A small class-conditioned image diffusion model, trained from scratch: activation gelu.
Rows from block 7 of a small class-conditioned image diffusion model, named by matrix and row number. Rows with one number within an expert belong to one neuron, the router's apart. Each number is 500 + 50 x the weight over its row's rms, rounded and kept within 0 to 999. All counts start at 0. Numbers have three digits each. After the name is the row's rms in percent of the matrix's.
Before each expert's rows are labels from the 100 images, of 14848 (inputs lightly noised), where the router gives the expert most weight on average: "colour at peak" is the nearest of a few named colours to the mean colour under the peak; "top examples" is what is common among them. Only what is clearly more common there than usual is listed. The data: photos of plants and fungi (iNaturalist).
# router: router (model.blocks.7.mlp.router.weight, 16x384, trained with AdamW), inputs 231-307
# up: expert up (model.blocks.7.mlp.up, 16x96x384), inputs 231-307
# down: expert down (model.blocks.7.mlp.down, 16x384x96, transposed), outputs 231-307

# expert 13
colour at peak: grey
top examples: class Polypodiopsida; text has "fern"; order Polypodiales
router.13 091:522500562436539470509585446516467474518422504532493522538465495488501489469454514503407438457465508468535475487471490501601512431528496506466552490448600442477444573479510504500473554484497533568530480520548534495454468435508523538
up.0 110:531484529488499493501487442508339507555554572531548447462492539503484448482480540516425480478484522493481518486496461487579534511442427477479561538518587491549466443497484469531514550559495543468446520558567475521490457502501477522
down.0 097:532417453524529473539462546431532490478417568470436526509490476510516529448541547524546469432523568499408595504464515535551452480518348519529450513481553522573545430471540472417479496498381517442546423486414526502528570483488386512
up.1 091:529538369520465470515546536559445547516522482456473615541535535422435509520464468509529503583490457462490385509517428529488473553503478536488442455588413553529481484567465509495542643472507492508503444515500497480477512555521533411
down.1 102:548524502662457584596465416532434433493443553377472464561540535525531425559455497462570449555534538441526530482487474565474475443483450564433493549520446566546474401469521535535552578471472511471456502435461484547507453417511522456
up.2 088:516452518520495476474553527544447559486557432452527448505550518521532495499525616405456515498457515532470466549451514503489528468503461519431513498536545599388462470516579459475522618497456503389508447601477477520588518631490483482
down.2 098:551430480500532539484469494473527470502416469487450495563519509494505474561452525457431467547467558452565479518503595523391483543444504455498472551497504510535506507480479373463477490568554475493498580396467492459566499565418544427
up.3 108:465490624468543514452586527395558447488492481499491528572531520510430557538477516474500495499428458571490445500529516478463508517516535570485488525574469489508441544565430513415534555503456538687523491575461549483499407367482459448
down.3 108:471486550528465509537442545546517472471534410520514517529546468477484529604458565644473540549510488518468493462489544545489562553523485447526456512545564456513472565418441446541390468630550480398448474566439527569492567543488551532
up.4 097:455488528491500450487544513482396489514454556527449488477456459512545488503413616516513559523570494487477555437472475508509541470482542572494453563492415582522476338556474562567529515530539524511510543485523493525509540392515449555
down.4 095:508536519455477464407486564587466449478430505560490514512500462425433444485490521416503513423411499510567551539480496493569525453484476462406540589467415457556486500434495478593414560517502505542525429481547542501569510454442569610
up.5 095:534500424452479527563532466461697460491452546508549424530464533496525515431522487446450449457263477513523418476502469496497501476530519651481509552616421497434453524496497489493485557545463525492508503414550480450503565513519537444
down.5 100:511458514475495535536450581541496596435551473447521481475464511425529486551460570543643532466508518488470521533418457477401521563479540565480484519392365570503510530585623491431397441448503451505481510452396503550498556482539380488
up.6 098:569539539563487515499485449459417547513522554533490494480500477522497456448480550470454532556537484460536531504451411487612477458506499370509520479605551447462472535389473502543531477462506563405495470679525447545589462424553572525
down.6 100:544530483506504569481435520427545455443429516516461580517510558486474590518473486480602535483529508468551524490578495415538497415535535486439410466536493451517455471465415483459484456505489455532523508640533460516430627486608551510
up.7 109:512514540501438473538434507491519541537544521486514439519509468497507506440525552446476472451479491463514522505489518450595528468558455507490480484484531600474494497535522514494486564532426506424523507412546499524584577514408501511
down.7 113:557491587469474440450520453558539551561544468479536488532497456507452514548438472372538424490452467498605526512592488436483544509485531510453503510576469577513484450496533540521533474485543502485494434465527471491421553467529493527
up.8 096:519528678503545532501421447617403516601515488480455523387533494503524447438442466406424425487558475423488480469439539514556453587462513541532396514520504477479438555521476552465600433485535519390502480519561526561518429492427481471
down.8 112:465480498489488513637438468591476477461502521443483564508552443491519434517570469515518530572422500519513540551514505543483469423591416500553550493471485526453525444505468467509483415536413539542479437539477545527506440499488504415
up.9 115:585491642477464478528520432512558498451496476514491451478497471524475461439479545490483452489504500519515457509456576470464525429549515463478481519513580445478481513524508534510473504488527540371527482604501488451569541425502582564
down.9 101:452531612516465547377549579549421442482522571557484542521487478535530526504451488545531569470478352511475536469478477535524503511539574466461573517410550467506538484500449506526513454570599521458495477589457533393479529412545579472
up.10 103:466472507534467496573467504624520480477459502528458387453466462496503449492493593514387527497533550512507570513411471524544529534499530456441518495601498528525419350492497574516526490482495522359491497456517455514556446569509519522
down.10 102:488605555434528474399568477519489521519607511527500409505427479530532474476588482548494514581465467478570525457525458474460509469527509529487431493555430446552558511481536520508514445505469454542396553457489473511542507495549527467
up.11 122:517532454528511491456532461476452499509426521510515491478492457501481505479453507459475472549472497482513541485453547514482546496527543458498458469455524512516471629537456512456509528499498491395479461565483453489507435450508505476
down.11 108:544511484461480467457556515458453510539489532487573460476460533442499521530416449711523434535574382523446481618528460477585470558458483486494525557489434524440566474464521501496466509444520499422513515601509487586448596488553405472
up.12 112:527530495493521452517554478544512469523399510546442466512491531526528529517453563531472470484479512506527497517509622444491526481501423518521466507482581575513473489444482464489524488482507522412497520406470475527548503453527369538
down.12 107:355563466445516532518463543498530504447480401499534478497509612512582502455579590533563497543477464513484501566513464492482490483534451496483548469587489469580515492540514484491573544458434432492466531500532593564527536555473522494
up.13 091:569535514501427477662478511538528528520564484510478550478500478472528493443475540529521515495520521493551503547495510479484514534463469544499508414491520470489480542571466520468552535496473486490500516530536534479560493563496504484
down.13 098:488487523492549512503455442621503441442530387492456483423558509574527514557427469546491470511587486481489471472480530487565581500551513483470519540534396451545655477468485503474486516541521520459569505557528594452433523399456543486
up.14 097:529512527532468483443479545493423475450492578534580560602458553516512495499453551511496497487378535494449435503539457512548510444450442502546513512416529460426485515477477485551498519607520538494504493520496609502528469447448597522
down.14 103:583525477552547490482493584531498526485530479501497582402421552447540451547544650534558613478449528498435483465494559466472549556466469551441517442511420482491570604445542415530473480417476505517444475483519517550517459489526597552
up.15 094:547479413466441474523468540432391571498518557557487588421501468488490471568468544466508467506529451475490515520505504529512557525535577514456572449603458494498537419419516518526478538519514444579492427602566533511422494539557501403
down.15 096:417477506490504565389559591484509583534518522488430554508561507512478525550510532537529474495461458438477510572548517413520486498544605450499477453530464497474493535443516536533493590452571499543538526546586397555502523524492443445
up.16 092:405555431503558479445479503586413476531340485503505440468529515589578485476406540499488423529437480536510499489491436445523479566429502492470435502487498563552489509558491562539534487518511508474515522500525490451442556527464459545
down.16 096:514343584555465515495523490553507539437431363484472519544389521576533525523524533456560500517541424487465410560511490430519363481486479510496508463555547496437522522484596499499527476479569538448476497494480421534434449524466499513
up.17 097:429559401509512464564466533523383439459571534466511494502451462561500406456509470520571450527453513481486478485546469557468564537415579517500472483568505486528458463530467431520552452452593444586394500538580485476350529509540609443
down.17 106:475360370531612481496483499505539460463433506453470520466458419465495524514506479407427454435450519424552593512476602514462518434451565565474503422559487434595432502541567463434520469532496483531561458425563457542547547506404573530
up.18 106:513468485466494500568560509518468478524495468519521489486496541474479447523532526612490478450499525570447492477502580487495475462518488483452468509579516495464534626544570506494483569479464525444547477659494545476470352554446466399
down.18 095:546495520577484577499435475549517413430458548466537517537506438502522530504515438650502552434514509535438508466488490564576468588520545531560530555502578508516544469527431501463566479567509478491423502483464416433465513503468466544

# expert 0
colour at peak: brown
top examples: class Liliopsida
router.0 123:445527454514467451435571497550434590557418465480539532569492485533536558589429498477532422494500482454383467498477588476456497483532500456567478561447473523464551415537511496472516491525458587483546482549534495490597559478470481444
up.0 089:536541474480505503616526615452579468519444452531521552548474511460401478532486407504575404526518540509554591502525523460488504445580484496526498513531499480505610543471509603454448454525566461470486514513547421469482481538557360421
down.0 089:522547533509578497518446447592517474428478508590511526541466493591528520491537505524470635473566470531479524487526488443537555471417477488453481482458454590453577508479499474506491538602518525450479497538468508475516608548466513472
up.1 113:480383526564514451520501469505498521544528457424516558535471508580502442486473458488506527510541427542446479480568515616489533626508511491483624501444541515555431481545435517536507463531449519466395536500477447461493501461539538493
down.1 106:522391550527527406444537558443498519435415500561472499523453511496493419447483477520478511448485587510545507461550602428494460494495490524501563450479510470463457488568458478499504525513492431567545530424549460443519545465531418459
up.2 100:485549178469433543479561504533568483526476482426462598496496482485477505466549496477551450401509508537478497463551459448473482437538568470536465524460473545480517542527505488484538510523510481559485480476447533537474412412477488628
down.2 103:410535438503568456425511413542487506569476449437555503458467443517512519468439567532510496486490456498482473534492526516524503482424453486404433472510503492570583444462490477446558557516569505576652513512524524441427573521459508492
up.3 093:496522522466485448474487478537655450543517525524537574542510543470470490497517543508502489421514457573437550448523450520470448510528528478467526506510514475439485519477551495546464551456488470351534419632511598476525487473455445484
down.3 092:525523600523505458494446500550506483567555583549417551480544444527456561502538533570509585499443472453611509452516504544498518454457619537597431460543468436540564535470511492515514575461485437487516506575513404425481465572370549530
up.4 099:623567375417554511521460528532440491542491499541520633488452468497512503514418538431417509498495478495525533486445590469509529505530431484511554541520488550511466521486554466581472501453494544491577540504563446532511535443530378506
down.4 094:559587460446543537544496496535556481505458500449530506428452469542442424623487451563518508439479518494515526506429588430372472446516444511532466486502546480489450501480469575569476509476472504491482459485469524486476479488430430549
up.5 095:507464440499514465478456538480426450544438517442525589514479483488461517438505503494465551505444545534436492466503493511498440481438562496523519495522548428469521545492544527478476579479519512448417537516491465576501527508429499599
down.5 090:508467358502508518477461481553445464574490547455476521509624522499456506547462500563568515539474485471483569453487529488452455503491477616473493508556462304446482401431464475544471555554451581516380475414474474442522452461510517489
up.6 105:470540492451499532488436530511462500508498436522515390518502490478545544473481466509555407518522511485459489510466572437503489459525605490555420563516556528492591611573532548438497492383340526478531486492455551545558479516500628371
down.6 097:442487452502543509572415543512559546400535526508501473529438450468552518539436519453499428569514500466485481460501471535532555527515566494422499500517503525465482524497578434558526496527447567441445450512536540482494536509481626457
up.7 082:560544554515423441530452436447520555568379547537420571447465479490454459453445401549472415466539508538544489548522528479590436491552581540545532533475495486438534478520491520439486478546488530571486581452603550509433534467490565406
down.7 087:519522635518471489440496482472491515466541509443471569541466515473466577565496454539442555576481509483486403521480519560434529561494582516408471485495483408476575431482454491489533570484484507472476513450537506583501599489454476561
up.8 086:500504375485460495536514503529428518558502530549493524530515492502499511399527444408486473508518450457459509454462623495550517469491458378461497503544541531509544704526524563519436556458520536454584469491531447512512408472449506505
down.8 092:472604446426538502585494536440439506524542500445499467614549454497466499580539586505506524521494553527512409504496430501563516403496586455439574538526621372493452506459446486516470475503490516457490509532472495515489578540518469462
up.9 101:530477540502469539494533454534497521566531504502484465521540499552502477534474468395492391466528499485459464444406659509523483580475413497476483495469554547499523481513511482503536549467482519399503522453517569559516540481469414494
down.9 100:501552609493474470516461514441544464452572543541514538514502490502466546518601466552463488517445556492450537435507324483477486513502499485529471511527489567425482382421498509487485496450515479341461445488516472463510437492467487534
up.10 117:542469406524509472516531423542722533563555498475442499489499483542450521454482434494515374408513491492511453479553501475480485508538539450462514557492469606476446442558483495458449506518466515498507490443582565458548479514507437454
down.10 115:507490349503487552469430519519407527498514516488421554420496516500525521561482556508502521571549529496480498484482418462573480479500479479511518472452459493541490538491523459513505497573464479530546492469496542521503468543576441460
up.11 084:538475457502423588545498453414515416455490546455516393473546529469517514489482506455535519591502531459469476506542430546514463457501464556545504582522490481526494543469475521565464486477464555620481538503490484431556576506526373487
down.11 095:524558553599510555443560591519426470508503615497435560527344493534485547512542468464482472483445497497467496524524499563535519439512531561525471518539531531554457417461453506512517502457586442505473477480416391520509529428447581561
up.12 101:572490516388503454465442486526536515529437439614465539555491482546507487537511522504607340507526489546415458492442472446487566480506512518573567576469529570469486445523508648473457530536530528510528456459481521547436545530507463454
down.12 103:510519499377484472465520494521438489378517466557499495446505452503521480455541499443564548538494482590480513509565524571536575526505550538465499519569334649494515466503518426484514497434537498473505455504528563579565505483519463426
up.13 086:455412655500447386541467468597547558475475575410537530538475526585521453577543488502547526417484524558441529470536555538488533518457585568487483442473547564447469541504443509536532502518535471478551557474518496441410527441488393492
down.13 093:487464574504559451521496433493522566459537585467514503559592534497490512471564529467477463497517524490564444516547461560516563441569558580427492568475511633559555523471468590491458481490482431507444599507513497598558565508536431539
up.14 084:467522517507442480369507527457630414537603404561450521536543527472511516498468402517572479479463563510535446471526514463476519465464531471495458536440458535450521516536564540408500553415502496606433543494496507514563581490436449500
down.14 090:482500592563485533474498486404494532561437457584497530470467544512505450547550508433561426544495510465432575490491526469477523477427513578500508518521431409483538460532452382553451521408494480502549471424513496454520442542488477452
up.15 112:437551516483515487521430555509505474539340511491474533506487451485612545481537574483513455472511449483531518503486393506496528500511480500547522587434403496534537423545495502479434552474558467621559497508462528539534486436562470594
down.15 098:455483537516475535450414506511398522483497425524470518455512469480513562511526437609496505484487557478477495514541465439545534428488510484531539479350539448508488424481548548465590495458513469648535485531472541498516495482573427566
up.16 100:461483737506503474431562556482534503519424445508521570482454430509534544509539548511440485457533484522501535463509507474462456506550506528535539498470387439509554428505516466492494530515559487627526501429441522543547529563508477404
down.16 095:559512552532467544566485421562551502516505511480480480579567458464530513543444421490470543473529495500462569465437493411501570542475483507474526489544621418444512497404503506473531461492474526543425459445528352477532512494458512473
up.17 087:485504424533556580528563483552599530515507466399518496517487510478402502399521482452576497513590525577491525482540579521482519533521512491475465567531481512532405463465557479558507477342494510605558436531425501551443444525538379419
down.17 085:471517445480500498471453434512502560508408410495402511582448502546463563466586490430477499475569509558507486486561620458530480504475515516572483467557521444489392511516459396487456531530541481664475460488488430455558574490573512484
up.18 094:412513358551470462440429502516586541498528455467451565476486550524501454433483546576460487501421431432453528531496451542466472525504560492511564553493503492513475452569489531495536547471514556535477417473554371399543506491507555479
down.18 107:511483524584490503490505604519555573413495498462534466545553532491502435468544482479522488537410573470484579555479493522579547503594502550509445487540491552477487471521526492497497489508474430479456490510436547498525497454493534484

# expert 1
colour at peak: white
top examples: class Liliopsida
router.1 051:506518492516455462492440520629495438525551478473523549483500383501531522484443529507459453487516503483540486537571573632558445475578522465542521428570458485495566546512519479558424527461509508492563480505487487418428405485498549525
up.0 108:537478546502518401565442478498494563559450515417485539506509507515579515516523478462510425434490489481459497485537447557501529506503579558438523469530531532448486461486499464534539606443449470481448464523575508535546476539497438430
down.0 110:432430487439496534561424554598500466501480437519459510522500566516430523479539493510594511576519501573499534443545484498480487459543449546483525522531503465506402560504503420612509436494448506509435499574503655524610511425420474521
up.1 094:462556544520450505552448509521424561503536511621498585488504459587593493510499451483503557510570479421466432502505544502496444564474486464476453433574588523509506565566513541433525511534478509428536478596492508532510505543512502442
down.1 097:483486487467505382552544475424541550529559447470570495481513497454487535452423464477402466397320496460494509476599490434532544387491569443577519477483533527376465554437582522471505568413562450516431500562521563428541516450496491432
up.2 100:565510432441495516458468552465407498560533510457473579520514517454497461459477565428550493515483477538568496487453534522501493520484528511494526569512530536478508481570464422504486578472534479428506558616562546490529419464528430607
down.2 098:541518546471557495462563522457591546438520499413510606488500492573453446493619376485517514526522573512505536530518481490527513472395583511479418497521495545590470539483500552471467541535474508453496550526572500525464507495507476544
up.3 089:515498504530460489573518513558495484527521557471517578451486461486429509484561594401467531433550557493507500521457338542449491502576636553484418527475542500445446355583445470451531557430507543479503448531482555585494537527471453538
down.3 098:533488537460513591462512457506382600517483513518451510614519516444421622488556500468500482575508467478511437462556492546436500540523594495544490454465497455488474541427461534428509515515460484507481526471544412500564456487515493517
up.4 098:497433405457503612605489521451529382519494487524494473453505498500457465548481609505552538457488493548507485434482492489442579535456591490477514523456585481460460590458543517534451562469492498570537552627573519558466521637474456418
down.4 091:488535491500452497560466447584512502484485486446420382502571487438439413481497458460465497609545423551458470506529589557515457568428483510530487549630510512539442513471457517528583497544560471528433457516481476555488506502476547589
up.5 101:443452477550505480446501443497506516456483502547542397479605498509548490481420552551459487513529532460509528474451470602455528458491500447516438529461480566494459424562474461556524485438495549574527426445518565524566550523480463421
down.5 100:531493380537464535529496466503479458572479479464534455472509463643537516496597467473505556439405470523455416502486567503462494502469348542443488477579507452519411490524482458521531474428499513501509521438577450538466511494428497345
up.6 100:525506504503509528591511429502437543492549469446468535529472473534542483508501516473512433509413522531405453411568527528489586451497563425567456443574482498526433438492501444502534490487418547396486518614505506438507386492542466503
down.6 114:467585474509525555596505515410481520544518507509552484518520508520505363530514522468437435503553441452479499520589541522632556451418472447549446479482459484465513510481537509576486613455443409422437438522548503531508468537483504529
up.7 091:438559369479535524431491517467403486504418535533509571578491570583481504594455619496539406505609493530463569472435509478498469475537542501526459493479554473473513492495471486439518569481451512451497453529510539492513416403477453464
down.7 108:534470460537506536526528498464452488528587482506465479462507460497493605546425454460593651456549558500532493513472536470607448527530479653399512507565431499542435550527610507487462474543499447479367520561477538504545623599499491556
up.8 107:590487528507539484595450525503555536528605478524528487468490496434484493495497496450531469544482559487485512472479389530513553531508450478458588456583473524437430485512497508516509556476433474377454484623480602563525569547496547610
down.8 098:508558643540488544441493583457436538460509506553548532542431547435456512526505544536593504497439470428512473532468526493435517506510565550525470455464472536524426470506427529473552530494421608383469548496490502457473467533477570483
up.9 099:515539459483481553377501496551535632505399458530524557557535590546421509570501432373466399487615500518416566501486478501513453390467491431536455578452512555387582476479504508499527574486448417482528474530464559523496553399517532594
down.9 102:457498391511500446458493487362508479520459481520648477510458566405553583563492495469487497541523524505478522549517610554427517512506448376467436456484527444486606484436491528467459519500466467540472532512503554524518441511548496512
up.10 095:451477522444558527581508470403435534529507450477508587480500490517576433581435480593505452535538527497440518486496507533468540556482600505547434512456550574464463499519468535490499543470460519630442524503529538523569537529509403442
down.10 101:454591551496513459519542481376535490530516489546567570465539576442464504382485474469511462414511459476513480474626603509526527496444564608375476565485484400432523474555499534438568525456493596457465486557427466539483429516569496544
up.11 110:624498513532486572549527429447492482491471476413530558510555544524520549419478577582514505552401518428487501445447550506509503444469525446498477548541616524443570514466488496459553459446451451253419607498477491531549599457464422436
down.11 101:480533432505449538438453541429500514490468651521534515429450480474540595498473537452488507613483413426523544499473489507588476517530528493531548485426518513466543513550475528529480518542551480477485551552461456530433534494458514523
up.12 095:539508581503465437571516483408624544481475535555482470476454469508439528511552530507430558458470524559439514468550479436531503517471542492521525534500514496432431412523515501509602527547452515517512644514521508570480511420498606511
down.12 097:545525453464490472379502492390571536521537456514431482568458442499502441492575457406511573555449569550430477493430571590557449509477487488441404494518563541530393515531490513415563475492478504535518489436442519527471549477529467445
up.13 101:469515547500533444540420434475530377458477445450547486509540506490473487495522569527520516409442480570585481536463396551497456509454616505501542581523518593523574498457469482481487481451447478550495493532486530497624430501507483419
down.13 106:556460509477465480498503517570504533525533610460456519460504612435478475481498484407532460539417519415418479536437493517450657583349567443477466533474474511531625473534495445586367607541489501535475452489547494496558523497419434521
up.14 090:444487495528430508548448490479439517592475429506494477545502529535469526566433496442405460500468489507520522559479459503491457414495569509445451557488541535472586548520466510438543450436509584546504474448484504554603534444425494546
down.14 110:431485495455484478553527570489528444388508402385470502435520511481509423612472450441475561452481504492512471559471531418612516472512532584381500431514515540536476477471530571518533462471505435486520550536476489473469493511510509454
up.15 088:430487590486552473353496540509448545530490481544495532424509472486435538528524428357527471447550526547523505416497455450525509470521497357512480467457592582480479483475456542506499553490464510535479523558429519582512477546470449533
down.15 101:474567498624547614544499557476441558551425527574518465450516597411445396524591465451556523470464508408493338467439507407426520542535555449463486453538473513434474545525530512477423436478571483540495528561565521481597483517440547473
up.16 093:503464397549448420451508521434556570515611438511493413470503517511577498489456527439492511459506447476538455483363429501522551537496485485478528487482550495506440472537421549525538525519411545448506553491526623487543480515527540522
down.16 099:484629528541482590401516368514493628548501498461413600614548486483488550489572495521391485490613505502532440476475446537464436399496475501480425540512508507518411505467467483516522494433492555458588498405469539434525423424466487564
up.17 107:555465529506464421557520521482434525513427483580533491536479519554488516423443451434475472515569489535553568488550534464483513479546430415449479532581514563430540421491516510602539555528513494568466415580517532502543525493579520529
down.17 106:444412539516499529439468480542454539467467578520462449492481498494511497566471476523471380572565573537465548433388459448453501503480489538577411474434528562624546521519476458413572493578486481524466496487538547532520502518531492423
up.18 095:478505619457517526420479414525557456543439467500546463487559528514459499401557472457467449503454508492499478550493514491504490461503542477536488567472465522426440502519470555515405410512515497427529430390472437545495489544473525361
down.18 102:559478458485507503554515475535482444521498621464516426534485462432537464531487447544510565486355522514539537545460429451457452464463489524476518523501492507430457510540492525533386572480518525519556459516498564482538394505568521475

# expert 7
colour at peak: pink; white
top examples: class Liliopsida
router.7 099:619505586488450421615561467510463435511412540496552425536504411529505561467566538506538501508485468532523549567513465503544508515496454525474544449530481537525595500490507537467488505503512462485498485609612432523503518612421501393
up.0 100:470447521514436492479523451585432501482497496494522459560537458527521457438538605509466581529602440544419508494521454485447462502458551413459500512522517487422476458478459532546470528476438572443526506490523482452541513555469528531
down.0 093:481510541458441557467481432498559470442526498544458458470518463516508553501440552506473577392428551526502486532567528462470439421476563539549498490490502533500503485480615474462553463525568482481448543532542570424489418444478634464
up.1 121:593510692520485490424452535468480446500524571582489517535527481495489539453488557474548503498589495510536518520408411507538504515494469482578511530501494577422603503521465468517508477456493500506502494546484579481564571513461415505
down.1 120:516520599538459436472488565484534509474539569477502412555583476491494520445492472583441565529432538443482484515469543480540513579550567480466466517548469527483512535515548438524548501493513436460491443584485473444439475525598410408
up.2 087:445563445474500483570465465543405548450437493431482457499484489493468555546517511475487536527361480516593549446521540551489520538467525491520536509432486509507506500489509477544498472499571434545540459549486485444550586540634445453
down.2 092:491480515545602467569553544571546416447529519536466501454528523517541469565594489456492429535455557431421458405568512392528484482710480485543503514481428568455476488530485523509487400621522520547480507510560514493479446495478501470
up.3 092:467503616558513465468492590550340561511675528557479505427474491485510521508443452512474512521468495510522446461521518510549481526475440427453518476552446461472479653526500524525437483468544420460487426431478450551527547490637600573
down.3 084:432537459470526464445499561526578438514421561577497573601404527455574416506453503436544570448458580505549533509506429509561502583554377339524525461433429515487459571464473505527567562552442496493529511576555582572501526524477586555
up.4 099:474388487496480503573469625485425452496542464484542443592572566431544520496566466445464476471436427563479488514519445529517578423475513477488544520420475565448512485548518518483563489528549576469486410530528573483558538560462527428
down.4 097:497641474550464631538488513479476497455456523503470419420596518533397593387509471539551472470477471548527484437494487534501573443472550527577461448515500475512505481482462546474557496522511598539521486514454458412424479497439483533
up.5 096:517525517536483487430437497522445610480511536473474603521554497465399369496460464561506522518321464576526470495522447481506502528459419486473591557507516505500440535489487542482479603443498467454455491501578551422470549562554636434
down.5 092:344423506449460558605456560461571493522504524513474444448526504442527527542584516470583595516439436479463498477486537452446435546489407548533419533469476558486596537485417550422470473514514480424414529490497552548524487466475557497
up.6 096:482496367442513493557486468490382535510442501504470365523507556475536509516486453463452494496495526500535436489502571539450575577522518469491462519588469570514533599483554482523476534467480489400539529649516438465508497532426443455
down.6 085:578500527512532525486522478457501498483541555563483507452590458533467506534517567612552458503501405499565485520621524408491500585494489623558484483435431567541520442456492523500436574490453479344533460506487551511568492440405494514
up.7 114:539553586491459482628523404487525511450462505555480403536480496513544495514531570471548534528571478512495493513401454489482512514514509455475525504491471585542573448525468503543491550502538480543457531396584518416486476570499570465
down.7 115:492510444510377505525554540459528493364480518483486466586484425522507534538389513510523441497464548555399440465441556542438462514511527484504540524410494566525447449531508468499589492467455525421502498404496493516505493447556570457
up.8 108:504486493520417501528449519559568467547444568466497481578502492485468560450508517458491477463449413471533472508547499574501428566543544531485525553470571470499532424551452533500522559447475568602532490563550490436553508531475516470
down.8 111:457527422563477437536509599485483517493466482478469557505470531517390496495430499512479498487445468475520557468448560541503537553510539474507499528478455516414436523474528522553391467486541425565435503436451556513579506445481424604
up.9 109:411518710506498516472529492551580518558399478488527437553522545500476511536481548384503453496515445451533490504452487499535482523505526463562467529470546512436485441533474489475504522497475454584485529619471476490519553557493535425
down.9 107:554519449497551500501471503528530502507523489450566528533507452453534512567412426659385540501468513464513504472497510553505518529502502537510613509484529503416507456414457496508487550505486547579486498420525495532538459478471426497
up.10 082:530495589509469531456530473425495517472559391514518461475563482469524537459495416520463469555498493452565525483456565539479532528480493478482565529523461511433534460562472554491525524494526520554484482555495485490542603574497447436
down.10 103:540462416547508456493480534502465533483485486508518570489616510514507526557492515496489589551522570515496568520541547490456519535429470505489424467541525575559466404509456559533577513582457524591589573364615522478566466549394553421
up.11 101:434452421487488414397481498432389550484409508492493619492532500518464478498446519540530517552433472471414478444470489525411541539492540469487492509586450510526449527454492498539509527478557471683551507612496509510439447426467404567
down.11 098:490553615417445434503490469560522505487558421556622414478571500564496501486487483590455494478501517516490411549468394508505473588416500519546534486608463596494568550484478473568556473537514462482429556564476505562534554566481493501
up.12 095:561461667467507481628494421508507564432489484501506541535528490547541457506499578463502556518489525510488474533458548440523517487522497556503545468439504536486476432507491518501458516496431445500532456527468542481481522551467431376
down.12 094:472421568496433453507481498494513434506412545492503563536509550502445566437484435643516542512469484573446587477406485555509474487536481454531487538514555487500494533442425510449391477579513466542481501445541507442464455477602532389
up.13 093:506513501511522464483493460526458479553401539534517481460484492504478480486475477489456546484493417540557514559430544517534522533501437464431450563445515480535501626556543467490473493383501479451576459558531411521488536470558532512
down.13 093:613544547585519503567536551514465536471507464478461515461477527432523298535504581427536521493406497480555498556518467429538479487570457524503505409523461525528547514548449590528428488500480497443564497483501527509498546450540609468
up.14 087:463528496510480525459436499510558415494518512486515492510486506526471445423495537476524425475437481528498536474499380463493449513475553538550414536500452464462562413573407490470559566486471535501488587545462441566455473432460471432
down.14 092:464513507509555456506511532481515492532541558494562454456548545469468573542534384474517457498491503502493535509498468466502445490495518551522459497443437511528556584514527534442556455387407459526491475496456502557448563474542489491
up.15 089:527529598475457415519487491502608503567556519480488481467449468479531502468559533484513397456477457468520521529507496470519470546493513551529501513511464532483407542489473507479560558477413526566435487537537449548527488507474600561
down.15 094:554538515438525527465543580468461469432516525506514516479532411438580487534492518516476563556501415501452536510519475399475492567479393516524503546532504563493540503519556507481582570613450638486471541525523487575451574481578564484
up.16 100:576473431500482520468444513407406505465340596552521505477519468493477539504529488475501497543456480488608510507471384544497436483443490507480462490507495487468587504560444522475560520556522571456543504559474424539547512488483583471
down.16 112:518498452540553589526531437443527468547611541434507566475551504497622495534557472471458577445426521490522533606516503484424525438515529508524452538477435426479620498475497543482497482437512600503452450558483528437385426512488541506
up.17 100:497494513505513532562467503423496528522564602519451550535505512523475537559537490471436464391484518522578497501536528431554512387535597491460456538487427620431480485438452605446502506528496548494585420356441512566540493480465511537
down.17 091:447417539534555482504512560515562531535458487474558493629492473573523530481598504462518513467575506504496534483447438434499512483490447515503550491545582511485491537473426530481591504541448510539431469456502660512463578537518489605
up.18 097:443495608469525569480487521581503495523480488475531502517428509510478550584399550456602453510560500492467574452431571500484536585464526488468490548549460522525521351511521531513493494461411499583494486585512417448508548468444576454
down.18 093:504547481508493486488520526441582479467514547516544527477533492453485434469614448477504406500489581508382553514405458483561532537453499444525556504548418566573510455583548431485507494509542480511447520462490515550417509441449452468